config.yaml
encoder_arch: "vit"
model: "image VQ-VAE"
dataset: "regions of photos with short descriptions (Visual Genome)"
train_examples: 203450
image_size: 32
crop_scale_min: 1
horizontal_flip: true
bottleneck: "vq"
downsampling_factor: 8
encoder_norm: "layernorm"
encoder_norm_position: "pre"
encoder_activation: "gelu"
encoder_mlp_ratio: 2
encoder_head_dim: 16
encoder_fused_qkv: false
encoder_bias: "none"
encoder_qk_norm: false
encoder_parallel_block: false
encoder_inner_norm: false
encoder_patch_size: [8, 8]
encoder_conv_stem: false
encoder_layers: 16
encoder_width: 160
encoder_positions: "learned"
loss: "mse"
latent_channels: 8
decoder_norm: "batchnorm"
decoder_activation: "silu"
decoder_padding_mode: "reflect"
decoder_widths: [32, 64, 64, 64]
decoder_blocks_per_level: 2
decoder_block: "basic"
decoder_attention: false
decoder_upsampling: "nearest_conv"
codebook_size: 256
init: "xavier_uniform"
residual_init: "none"
optimizer: "soap"
beta2: 0.95
lr: 0.0017
beta1: 0.9
shampoo_beta: 0.95
eps: 1e-08
precondition_frequency: 32
max_precond_dim: 1536
one_sided: false
adamw_lr_other_params: 0.001
cautious_weight_decay: true
steps: 20500
batch_size: 64
epochs: 6.4
lr_schedule: "cosine"
final_lr_fraction: 0.05
warmup_steps: 2050
weight_decay: 0.2
adamw_weight_decay_other_params: 0
Rows from block 1 of the decoder of a small image VQ-VAE, named by matrix and row number. Rows with one number belong to one channel. Each number is 500 + 50 x the weight over its row's rms, rounded and kept within 0 to 999. All counts start at 0. Numbers have three digits each. After the name is the row's rms in percent of the matrix's.
Before each channel's rows are labels from the 100 images, of 14976, where the channel reaches its highest value: "responds to" is what is common among them; "colour at peak" is the nearest of a few named colours to the mean colour under the peak. Only what is clearly more common there than usual is listed. The data: regions of photos with short descriptions (Visual Genome). In brackets: how many of the 100, against the usual share in percent.
# convs0: first 3x3 conv (decoder.mid.1.convs.0.weight, 64x64x3x3, each kernel summed), inputs 0-63
# convs1: second 3x3 conv (decoder.mid.1.convs.1.weight, 64x64x3x3, transposed, each kernel summed), outputs 0-63

responds to: text has "green" (29 vs 4.2)
colour at peak: black (51 vs 8.8)
convs0.22 084:503505518440530496414519478500613434540351481453455510467564534594466502546541487469518502511486427553453549564508398460519587574456416540547451479434485475475459533533494501524553430504480557
convs1.22 112:499532429408581513448444492470453525490551469543476520489495527553480452486546519486491539550564518401564493504387521599464517427493429575576503429460468535539518598540506494503563527400569445

responds to: text has "green" (32 vs 4.2)
colour at peak: black (46 vs 8.8)
convs0.0 106:492475500430505431459445500503565600529386403421475536478493536588494528536488494501496445470502386481481496469585426434502549547472434456388501568466563459459494533446570549486510457502469500
convs1.0 089:541505549549535522431531519507337446452477496583443496527545439434531444471551543463534559544606526532456496486388480493545495495500459513417516555512410548544487460587491473410481487467488493

responds to: text has "sky" (52 vs 1.8); text has "white" (34 vs 11.7); text has "blue" (31 vs 4.9)
colour at peak: pink (30 vs 8.4); white (28 vs 3.7)
convs0.26 102:392522488494534472518467446412487476517534600561512535525442484485460550557541553442437513485579540520496461571473585607625497419566497418458448519509507507546522416493536516508440538480531457
convs1.26 097:511460570584529498421526435517517579489605533432539534464510499549521407646496484534419483495512531467568493493522474406492508529514582492531425453519527502468467526448543496492456556606424538

responds to: text has "sky" (61 vs 1.8); text has "blue" (35 vs 4.9); text has "white" (35 vs 11.7); text has "clouds" (28 vs 0.7)
colour at peak: pink (34 vs 8.4); cyan (27 vs 0.9)
convs0.15 106:473521546578559574480473437477444539443557491543470445472508496480446482486481588452525488487615533452420454505454579553441505535478505518497486471497612575536447507491540490490494536449334435
convs1.15 091:561545496522473541510457545476544456574443515491508531562451536495446504373535467533529495511437445544516491552579539506519549492558431518541539555469466531556476495384433502585604627465549456

responds to: text has "sky" (53 vs 1.8); text has "blue" (30 vs 4.9)
colour at peak: pink (32 vs 8.4)
convs0.57 106:440478419501583541553389489442495532429513512588467500511534506516401452501492596446476499488509534529468527531459587581537480519552537494420432549454495482535517424435624488501519525422555476
convs1.57 086:433510472489449565524504425566455532586569527469518489456442572528500600515469399518460439443549526498529488582520401496514473470455496448511441464512485544415488587551498408565499521599470455

responds to: text has "sky" (57 vs 1.8); text has "blue" (32 vs 4.9); text has "white" (30 vs 11.7); text has "clouds" (26 vs 0.7)
colour at peak: pink (33 vs 8.4); cyan (25 vs 0.9)
convs0.21 090:546575569538544554501434531446542525482444410582491444425493502544481466408488527431477498537567562405532494518418531442523543473553510460466524460553522556484451451486459463406451576435418475
convs1.21 093:582412557492445501539526523588538471515450477462435530528445431505467562491560470503494459428461415434546509472549548508480500457364510576517466548440604482582476447494495538548513458545518586

responds to: text has "sky" (55 vs 1.8); text has "white" (40 vs 11.7); text has "blue" (35 vs 4.9); text has "clouds" (30 vs 0.7)
colour at peak: white (37 vs 3.7); pink (29 vs 8.4)
convs0.44 121:535506555584643495520449482502595527520415546450500438476477553513569462504496461395482538545539575490569391487468540475516524462494548503537472450549591557544444474539571492471501535470555440
convs1.44 109:566473390526439521508557583501406436535505524505557546403560510441496550523532501552569561487494436528505459432539492510462445494580531548446457552478546512572432527379482490449429494482519564

responds to: text has "sky" (61 vs 1.8); text has "blue" (35 vs 4.9); text has "white" (35 vs 11.7); text has "clouds" (28 vs 0.7)
colour at peak: pink (32 vs 8.4); white (28 vs 3.7)
convs0.48 101:561533539499598552473439458422526536499405567484472459452536517431528440465469532469573519542513505489497435480474554561403568470598532566432495457473544539540473524472392466508477523422460411
convs1.48 103:562553421568505520471463581521444493442423463470486510615526457527404492412521477460471628553454453433529536472505488516513541538517506589550459460460427497495437442563599532513511515463493531

responds to: text has "sky" (57 vs 1.8); text has "white" (38 vs 11.7); text has "blue" (35 vs 4.9); text has "clouds" (29 vs 0.7)
colour at peak: white (33 vs 3.7); pink (33 vs 8.4)
convs0.3 094:467536538567518495484430487528526531608515549479469407468412471467555466537424530452511533518487540474611489482525588486412528511519494548583474491442585472451565549520491472501474613397558486
convs1.3 090:508562445426567436444576505339530500461516499478496552495563523510483526484457505504514516550621526372477532560511429494571555489609543477496454478557453529516504480559509428439509481500475502

responds to: text has "sky" (61 vs 1.8); text has "blue" (35 vs 4.9); text has "white" (34 vs 11.7); text has "clouds" (29 vs 0.7)
colour at peak: pink (38 vs 8.4); cyan (27 vs 0.9)
convs0.33 097:535523539497497555469464437480610525461527458618491490502527519506406495507544523462565560514507550452509501539469534536519487444529514426493486459615563647607499504443463479541527577428444482
convs1.33 096:516406462536425492486470569435477574479550461502552462474433492569532463542572416624482512429482430629528530457434521429492473570517512543476467469436487459406495495480551506467439506533479517