From a checkpoint of a small image VQ-VAE.
Model: 3.9M parameters, 32-pixel images, encoder layers 16, decoder activation silu.
Training: soap at rate 0.0017, 20500 steps, batches of 64.
Rows from block 3 of the encoder of a small image VQ-VAE, named by matrix and row number. Rows with one number belong to one neuron. Each number is 500 + 50 x the weight over its row's rms, rounded and kept within 0 to 999. All counts start at 0. Numbers have three digits each. After the name is the row's rms in percent of the matrix's.
Before each neuron's rows are labels from the 100 images, of 14976, where the neuron reaches its highest value: "colour at peak" is the nearest of a few named colours to the mean colour under the peak. Only what is clearly more common there than usual is listed. The data: regions of photos with short descriptions (Visual Genome).
# fc1: MLP up (encoder.blocks.3.mlp.fc1.weight, 320x160), inputs 0-159
# fc2: MLP down (encoder.blocks.3.mlp.fc2.weight, 160x320, transposed), outputs 0-159

colour at peak: pink
fc1.122 094:535414614458492518496540516493465590521486570461561568514415488449589562535564596498487490518478436448511523503514468531483425489512553498576512618521414509460455547569445528491503481528455564565456554524482482597395490523494482438532457540542450587413553483467397448505540458564446487521502459522496498576512508403487444499512576466440570577520534538461502547460509471608424439468620420473548567520519500471498521448519479608508419489401468480422493525479558507454449471477477538
fc2.122 089:491543498461590517430493488473544549529567436562477515482446424439436501527483462417576523505484518515495376418532487475490492498513545514508511502417494512560507433514513579545485460441462540436569506463601539526421509433547545442508476442409422481496460493458559452529427530516525413525418422532455438481410433518523545595536490574571476416502438531516477454584480541419531513432512619475449454483425522535524450524461581438517451486606390513492558459451417463510498444565522488

colour at peak: blue
fc1.172 103:577505482516503458463480516504496427435440512541584474608463518472465542485534590409502532537418564478518555542377439492548461460441491521534527471495512496538508479463526581466418433488538533457478514557472545557405464481461444490491543561458550572520523464514395544569581533561466465575511428463433572550465557485417524495547556434493512523509507514502587479559467480642443502431477487438484479497485401505555403582541560443548468471580416641483552488474508506444504507511448462
fc2.172 088:423516417539478445493575501543519601505580470418386517524521557589480569438483470454589516438636476398504573472568481541510493505513595475481448525511487575587466490553454500564505473473493452520520521512533524463482430517589497521536411459496492508496561494479535512456414594498540406518499460524553477576494498395483512577497550492459459482522562555423498553433427572481519571427510565552419519524526548535499478522590406506500530501486484474560463507535591481572520447578420475

colour at peak: grey
fc1.72 094:541493505495438531397453494525430450428508520566452485498427465474481565568559547566566661499559515479494477538649581451535421529473430496417447465466430561566500487546464552474502518483504464491519477506562555493394505499580558451585559438466510492529459532472523507522443481526503510447462490444538505464483394499452438477576491512484566535527549535541525541565378524515482511487457444420440521514582472538468499459562497495505530404450496439537467611483464534422560430441442577
fc2.72 091:468506400496536433574560501521572541561527502426519532542493548491489472439398452399425423568482499588522516479409431478500522464586575511491501546525583405422534507450560482538539476488513544492534524511453453504565544535416471531431505594514497496473596470547478500571536499495491472495547504531417558460474597502541505509423504490463484484470424499493464497444556513455473463474528530516516424477469532439529477481448421494507477662589510631463507422506500436618514559560547408

colour at peak: black
fc1.251 083:486524525470473529490523499464410514465520498472501549416605523459470484471473439531498573535563484551450465469556533503549461449519519516571460519516479493557523431455443485531607499547513440448465572523514502495420447457530438444490509451457452561450483533557517562510623553486512509467527473411501471454409569468421522518530519566486513501569482506532441514492489498524690409556537513548441522429518482463527429400521650421538478547426456540566561513550559482519390565456466410
fc2.251 112:521510457527531532515567614499621471508443532489483436495426470490545456505449502515462491402493607434498544506485511464478526539492462519441558521343511458450465567494487532506394419493518558548543416505500526507515488515473483536503436423535531506486503453458419501545387401530527475556513493550558541495555499523555405416517435552501505472470595479517514548533541573532406516406474517479520546525523496479519478672588406528515504539526523492431482551435469508552578493600566519

colour at peak: white
fc1.129 078:531498473414447583611478427491440564535569445521471575467512510498602470509460501546584540531459519581563552550537570438493509463511529480501504489494495517633393433517584463451535456531464486495527584518563523463418485500479492467457583367522473426530541518375503439530509515586560521520580515506545535543432587483534408520474522537444488458431447445464522464508474555503500544403518520441495493500506539439620483463499538479453483517532468480442518508428386523561412525490551518
fc2.129 099:417592559558536530399585513534600398539409582498499493467491443484430477563594545441488405514468443447547470457476384582455488521500454545468523537441544455526548469491376548482494481426498493450552472512475462496522499460437573517449465611406481468461516571590583502430487502440446475511496465531422492519499432430394527597463514507547515531489556499483533534523523537446487468494549500441473520543526531532402421458508496471517474556462455535570559458551563468480543450432500465

colour at peak: brown
fc1.58 112:417529509523498445490516481563418533544499485486433469508472637504447478445461574596501433567515445520397457570464535469526556523570534496552499557566446411378482465540532606403522479555495442527435579488541575462484553452388488595479508563591474464507493501394491488448537516472449582494452486507470582525446479450528483529510468621573497423528520504476487450538549507451444488579463499494539424475489512425558511470549463420536455549499551526487458491586440516521430519473488534
fc2.58 097:525538571434450505530491553492576471497466560521546532558495412479555474467568441487443453467556488554572510496533432531462432456487523453486498479454617581542437548564480434654545551511479463463452387526497431548502505486622535437537563491466549495438454543470574492515465456542550361479512560484487477555496521551467451465468549427435451525506479555504479618403508469485501535361506546456548501496445490538506492544458557551572565486558460426549481463500589520504536457475446462

colour at peak: pink
fc1.300 116:490496545459535493463478445511426580480482508520428452429420410517463489430441470540497524583599510476505554458464391431518544447420496596579521516602506487572494425554455422526577599492464505439490560456464475494518453428408456438398554505594563522462516460532458457529513546512487481463530525543486494535501499522481578564580479485563542502487488504553473495412492469469533582539422576496519502379530482448586436488441512529552486459600428505524520560442438442486428458542503443
fc2.300 088:546494577429437564507557489556535495566483423508496545535561671539478455467477528582519493495491512608533587478377550515530513524497504538449483508554469558482534515445441475502511454562572491472457548416475469431462524477515526460505498453478519456452547562562538408503465504520420568480402535476495544521480547502374558395525505548522468571500467402513612499486449446488529422508390462444550451447521553440512437473414465537495457436517528490612466466472505502458498502400515477

colour at peak: brown
fc1.48 088:599461627519510438519545490543511499506439502472543556502469558431590566448576455569474586496441441591455511403505505568514523472455520433524492542510542567472496451514521443484526487418492516525455593441478478474450508451522532548573473439484583593497442486504495502465479488507463493423526565515489529440478494491437502393484474497577398447612582546380497498502543435503519580504400624567461533446558551444563531517604518440441502513528523480521484570489540496456465520575464515
fc2.48 096:406510402465494544458455604477506531529488557557504517503558479545507404497437519379441464511532589404514429533497548462491484504482463641496483488503435473494580510494536539469438513485529514516497494630528554535534439553445453456477537518519467456488518508547523533520539433500490550506505542468537548564547525503534488595495530511408668489423410407597487444547488492492507448503546434415536491568485395536438436447470453578565454535565428501497525442559470487581480508469516505

colour at peak: white
fc1.232 087:477509539633462595544379465467460412508423597524570558496560406482512438509585473470511459464511507577441553490549618503485520489496493489435479493503519512521492509467450364433587528491497450507492523478548513451547429508569509516422476403572505526464432522470561518517446548421486485466584503419547523640523533466517556554541491552479532581426570435538510470575539436500519492558511578493552446485410472483408460536460509494511541471480490555501571545497490568520445495464479445
fc2.232 095:484512553460492447494515477488526660409487550483522492601522572397446502468638565535525510483493446552524456483400546484426551490525495401502538523436571477513602566525560492569485424434489519512486518522454557498482401436442462593462573514520550452510498461539594528517514516582578448549422497548494546562453551546443592548447548508482498396493503528519529459545416533509516469512432541497500511522528457515516482535551452485493514500506550413537557388484552458524388526476452534

colour at peak: white; pink
fc1.142 079:522538537475571573619547479564493480552493468372466612478482506441462435580511524538527519517521439484549517424464592558521470487519569508525529477473454483593387459467574480440492403516463481573525591476511433465511513474493431480460521482495449463556449449488504415436554501447578538437477516500503582464502444412564522504475573476579557504414484477579520492510549514498536462486490406478473508455417581479515532453481517431560430586399486532514602554448555466491433444473576501
fc2.142 091:436526491479368501457453516491517602457482532613579462597547483552491421467480663550604509498525526488484463491504483462491515504453476509557425482445450480520474522505483440487479542467555442396619554478468502507469511474550533395492512500461401494482512573521553539504436548443545545481481476510429505571527427459429510542434459480494523498493489476453463447460391517487524579465490516548598420642555516509498469560481405538434523538567438501455506439540500529539537490403475504

colour at peak: cyan
fc1.207 087:582533514492474470565457545495495492400509590522520470405522497505542484552503492510521539488537467599477491607564440489603424459535533480472474486492537414655443558471461479434494562433592407392457494558482467428574500489497483437436522483485475458499502547420479572554549417502451540542444454476468550506492473429466611520512503543472499526486553569487435481556521543574485499461495534484576495512506527612529506502391563523565562467467490545501394494615547512567494531572511514
fc2.207 098:463507512553557529524543466595553581555510403520537497501584476434447487477527453511574474556452532460533518507406465524476495494486571524594484498460426581504551547494539515518493501543478480536522546509460487432503418558468523589546400559548497604447445430496524512417423499507531522464521435490555435470449574523485422549455429454533444488593546440440567556496501439466453548438458506537433452494400490414500490553604586539433525433586511350527572472439494506473498484462520507

colour at peak: brown
fc1.272 091:477485528583587514475592495468525493376512443499511498511460540538561562515578511552543481543540454534449520419432463490508472550488623456573533553544474463572505527603482429509620503417433464453512554479475437391503424471553512529460541500464539398438456504584504576495534596500488460431428483538475507476462396523483417520492483555538536532411447560504505476508459533461559568499500531550484511573514532505459421456489567467473498580424508409468555552527568429509440550494540427
fc2.272 092:533481491350453481467384517503476528481521486491527531436535484471438445479472544544515493467481593497490497571482573513444469448569482488467505435488493524460552479401470476489410502595585552534488462569436602550492582544488508471511427496552474605492560516467449444566458392503476472484465586453545480458503580547540519422529543542383533452549527495477386570543473480557463441482481511418578528475519487460567528525545431548505554468498518655512443475468466553500581493457458556

colour at peak: black
fc1.290 072:475531549428519524546570411485494551508490488554507418442512536404587463558435620420510484527493476542519407577531416507444476538561439550493444515450569473463483410486559424514522469509443532432609457481542547444541504424487477498490595496495545492542530458474413478517507429509462481477480628575559479507440423579561477481415470509537509430434560479429540464518436521464490478486496481521481473466483477450461474502648436513547525540560514396461438444496530595504491450576487468
fc2.290 089:485481529538509563382410562467485535515547453532542513466516484526455539460613497528555517485523509430579552480432514475507478455546473494483570425514455490488593480572513502459383514433441510544429589544455469543467479556496444448572437522473426449410475577492591505459473564491503480519516449464490469541497456418494585572499593476436557507496518521536417488563553437536521405469550519473391520503581600552431558418427583505403448444469484565533508491519514483489476516427535574

colour at peak: red
fc1.247 090:471518608447502459484424472530450554452442478544540548401437459508527490520542595472514503591458575537462484427508559462444476517514668469468519512460431493556561424483588525512481514515537551586506440504501508529468509410582482452476487596566504452460427500494486476397388429460485532497560490520483453547533447435466601530474512548502626389543526495504500424489474435499557508481506481484541623579544481476574500485555577455515455484512466474514554518531458587483502449563471492
fc2.247 096:518417428520479501519507503430414570496513578544480511500483479547438476532591508466481569467471499489462503578476554534450535556484508478510502539427553506605520546430414494478518539479462548486562474554427487454414475433553476545431414482478405467458436409447466521468543488493546633527442441408472517504544523510529487584509475512480563681546520487530488400545447496645593528530458466502562486548523543511479616523424554446532484505496477460475452497477587547536517540458497477

colour at peak: pink
fc1.28 094:488549553447443527424617457482542475532481527599487430503563457560461474505564460461476586495483534464471473521493471489540582502461629549531549433487504434526519506525416371487549490493518488510527514432528547532522520477489497535572465555518538412463466540477531465618531412587427455537540464391486536511538631473556516521518448456382389469469544473431529491492427327521484531551564504567527542471504538517447471569529418522546491487523507520519506509455436511547553516466503518
fc2.28 091:465529521465438483542412415435509505375485503444545529399511548536537626476455507588545528425609526542494643531482484508450580469445486479478539524456495602469536503446516526477418538501584580533442441625477557551607516503527555479436464501472574515576550430454494511501490519485494501569430533472443462529475427496502501404540526560567538473560529477522521576498472597481471557463445501483560378492481515474493544508532557520519507472445516428477528535473572486447455501524516578

colour at peak: pink
fc1.19 103:506603440480522604525517463482485518380510437531506529623445550407559555441550441474447542531513457449366498490504583476484456532487463465534520562470438488489462455463484462554450509472501459538494617505444485489444516566465452409446550443574505504417458547513481500518466469598411442512510508557586459572530511561522532512384496521523445492518513516526449608579505458471483581581532454435459516443514470462514536534589474464509467464500418441500452431414463569598511499491482527
fc2.19 098:532504547497535526459569447545568450513522456454403428473497447474553461423558471455540483518494492510494503472549578513481515459454456487506431443585502416503516443512459484511609498504541535451532489512494573573528484498523560526434521526532485526495487519434440511430536503506495500483481576539441533637425562503553489445553528472491452465481520515533479476572579353523434523544542374588489513466422508471576487505500379588595504418570515518521567508558493484311448533550502479

colour at peak: brown
fc1.183 082:444505587524490524449487543538524584435484490538482516490576559430547432444511493498375534511510452454534474489467488413575556443466535426382475483502559549480426478533431480587502577485468526469511557416491441477440529507449511474496479452447447435506487477557513505454501512503433491570434495510454470568553518584589499525514549509439560409438553529473547507575473598591443487546483532624485505560523460405538457467415511521541556622486406495568470521519526407468486511408450472
fc2.183 089:578496393550525444529507467407399421573438531457460518475436468522442520530429452439541425610459540470435587476511455523446453557474486458494535487553446501466600515432541525424449472501457445550434399470493548500499471583566509587498533530563517502445538520408464536477555453550520406425469522528522515528481519490486464474503455519548517531564447479532424442470491346512573524493563470454556432564471517531518536503587485517452475500534585520478517528555479616527492530592482581

colour at peak: black
fc1.236 079:482521463480486576502599476424504481544474524445442512496558539496550560476423474442437480486439487475483494449480463474449527493569532547614481510453410428479508499315379626557510450455393502504481481499454476604475506526541443545511478496519554488436567515542401514544537511567475511501482527447471511467588585513414485517577519420496465573523515396406533514490527506458426521529491574470526447453541504609553557529454490483488434448564465472542499450561491483513465404459515523
fc2.236 115:496461540517506447439495494572471513457600507494510512490451458503564384535607540551520507452554441521435472543479505516554561539471435468520442471517615472523541548571530389492459488423559473492497440425513493337468424520479510460561541433477519549584424490500622484475485498525546443483481396477537473573415412497481484507498427556538456441468538514631496463500463426470493528471474466504501523570483544447500365532565507525516515546431516611460506520489508477502551529498405461

colour at peak: pink
fc1.144 098:521600476504436561512441495548511537462511448532457519440503537493519453580476466530530464485496515522604490597452518407424471546443458513451618429500532518519558502484469545498539450531641492502512495513530477502462566499554509461459523536490510544445569478551481556445436492540517566473500453408496518385490458517486655519480570458411612466468479489533553519544555513551519447489458490486439510494492482381553546391497502479437510527425487563514512525363397549560519496494439394
fc2.144 110:460463555491586433473581484471476539518443585468572448586514558571557554543530564510536477480499484534487475514535513584503501504570530623537417496490489450495460493449509491483495410523448561470547450378438492452526430496529403494477596440530494456511562521472554407492507529527473519579515533649500589553504479465479517473489439520579368513577497421503483462460413582534483501499504449433587481461517478528497541583583600488582557544426526484545547547524526536475488477460552513

colour at peak: red
fc1.291 095:445496531393502399542431509423540468518511471484524484535483527378584451437520432390523513541523515541445530599430531430474511598529574550535505494527498500482556420536463453400453552496516480419473502517559490585485423571524500469539504492553466494537468571486528519460466559521480438458481509581528462474502485482538618458615494517515488475531508515501559393508497602505432525467508471471474579480485513498576575359427545456413503496517454555434491544522461505472480467643486468
fc2.291 089:542525497440463512485493507553413488426527541614587537447474522588549543532500568524513548454433588452558546466501546522528479526537518481502477557433550491533463481485558510554500460510590492518671506460489443527516444508556490430563532500529522569495491403536542574472513427445526586608554479422435564540579468503542450561390511514497584576502529499480453512539502471471535564500448573574512391589573443472481474523503456419521502517472401461437590524495567509529562517527505536

colour at peak: red
fc1.211 109:433527519529557457563554499592532505476594512555463512480431461571490452529503407569503556434496485468471473517374457450456510554542577516402491526520625477409459480505450491567534559487566525510485527572601540618473449435531565510507542507600439502475478538554471607485563500493509500573484484466456487470531532517485546548480548464488532519599530568477483416552471491516478518470526576511516570459486393503451534409517414447531524453528454586449439446502576576494484458564494400
fc2.211 141:515526588487380427433388550482375546495481500531552430511522494494462559538507420492490509557474502499509520492564514444531452535454482519508426499438444503437597536487572380499491588563511431510569500391458466474461550558521461452535554594508529504494545493467503421436443559464549452453586431527431485445506489432523510506453496544435438623566459523549584422440433544449474537460427452518525520493522607496488477487479524476472488567567467539458560434510455533492532424519425512

colour at peak: brown
fc1.293 124:484469646545481564518527489499523421486477600562460480595522531442545393452484492470440465479527453469602438511529483459444492499468526456445447438571509466516528476478358479491502552451572542473471440578479483501443546481502460472427578552481518431502546454499492519443551466604535466512435494482475503512507562479602553538397552465513488512431539569502484561504493436506484548515520526489537588491442556457539505464458526466571483489528503530421570678584452422429470540418481485
fc2.293 110:539496417506530353551450441463482514568540484463537548475498420557560536560519526505595514536541459511534572438498554453555504443553605530562632553387452533565482482563457488528432484546443502522519520449573535444500467513539531555586497450519479552468452489495528501540490485517515522483522453463442542489475442454365487443574424487480467559551485514484581515415521567543487381466427513491483460470613458567505498557541566467451515448409516474539479427431537594524461469479551498

colour at peak: brown
fc1.96 095:398423497513500537536540488495457520445466504524510472529501456493510466448547373492542512547545503419505608563469501560514440510494549480549574335446483503445575406513530504563506557424434534458483489449583487492441482505497435558490462505414465438482426500477574515465506638514451550510421478485485530567494581564577496592538395507476523522467484564530374493473512525644510544451511532523424529534509556472515551530458499556494465561565442539485540482522543523482412434531506480
fc2.96 125:590550434507554469489521487517472520515429495493388543550541534536538563568470549535427502432484473515412416435557592503573542510523442513490433464503519506584444578479532524473503547502532418553463621575458552437520454526478535512431563512595504477502508509532455488482531376464537411523511533492535493496501500419483458402489445544452412514507489445506449535515474414457484576589524461477535545535468491550508377564602544479540512508432580457500487496500522434547593537448370518

colour at peak: grey
fc1.38 092:521505555410551495510519641438518573573502578459474456574468456478551505542508542351549494483482468536634529460454484508396441560409472473476483411525486559377538495436501541511428493482523506476543459486523504454500536510498501472487545438496490479531568391469508469514514477606454504526545452549527512514536555470543533522514571473533496356422511471557510539501488437497437452553545491461466496431535392563564429507478459426550486512523410392556467456427490463490544461484446508
fc2.38 091:439522523520525489451486507500524453531455496540468608439560498568463502483516496488461572573617555505442429505494511535647531544562547436527436597447500513576435464498485501472634492510475534428494529487481500531465549478454494469530457417507566510467449556513538531473513498516474517381489553438451489495399429532410443410515496537476479540567446534487511488485458463492547436372458528460512417513485540534451576568440496596445512436538555577551578518545591523534390488561532511

colour at peak: orange
fc1.127 104:480532402506590466501459522477568485571425489470372524437482531546478482518483494575597551449493438498528509477518487539516492585434505574416524533427554509610551496507524527598601516485430507443406528517486519453463469491521519489362467468512502478487412503434488484582507528501592463404516528508522470458587539502473525574521522546500508452503576513513429529489484477434530460598545596459433447432532421520527508526490406522541534485523502544420542579493511512599549479535571380
fc2.127 104:531537541435401532493489579548429449457552500546590450538489513467472547567590421475522493567505544532480556549447488401480446460542523427532486427484535498482496472491421456483448550657476548556563461511588566575521575545536579489601507468521542484555545497539514466530477465410466533542498432540429483518370537448560541451546557443422466465536499551442542514549576535535458528425487493509494618479485569470479480484581505484543479499385484463606488446513528496444445484488477499

colour at peak: blue; cyan
fc1.149 093:459521530513409452524458493607532524512427484434486482369475510494523614584506505447599499564519513486476486515592484518561528553547548532473534492433483443620553432397539537574442452428531512474481551504532439450510485490450533389473539459513474517454568465489544486546491474593466505511442520502482569497461521507485471539522485539421502495509493507503536513478569477615468548527501430465369507563492447400566492462508490490473515623607556458589416573526468462530482473596555481
fc2.149 102:409548437507534537544462485604474536531489407438471425553489526422481502541489509418519472479409445575553512501593401565440500588439474454488581498514581441597491490508532447492491448507424589513402459521572519468561493407477536556462464413456499526559501491380542460487558512531514526453444470517522476498452498426446554464490349561518445531494531519541463523506493476458468501530562489517493550446510510467507509488556598412481518561513534507607492526505481463561565370505562473

colour at peak: grey
fc1.141 089:414526526563558614517443622468393385503467544396493520534543458585483513513555646441539536547497456527575516424426532450524529503519476483494546490507436462619560505459460507594468541512516524569569516461602615494486459514584522488565496494513485432588426514527536471534504522450521534572442526503469564491454587560489552511528482532495465540465522485449459478543431492553445461519522497463504466444525525575474466505378471533526438491467505451502546502573501424574418471524489509
fc2.141 098:504465562534367385469572440500576581492521476556513472476511625452518507484514469586430480519533453440412576515650463549532473491465442551471510446464520543473494483514507491458573428515485469525491473523497437473500539520444431548436562486515462459429452551514487440469524421553570617468620533495555411488497449460526391416559504503483503454576480541532523548413478526502554497400515496582443568524502504494479482493562567461514506557552508563556470516483545568476540543476438436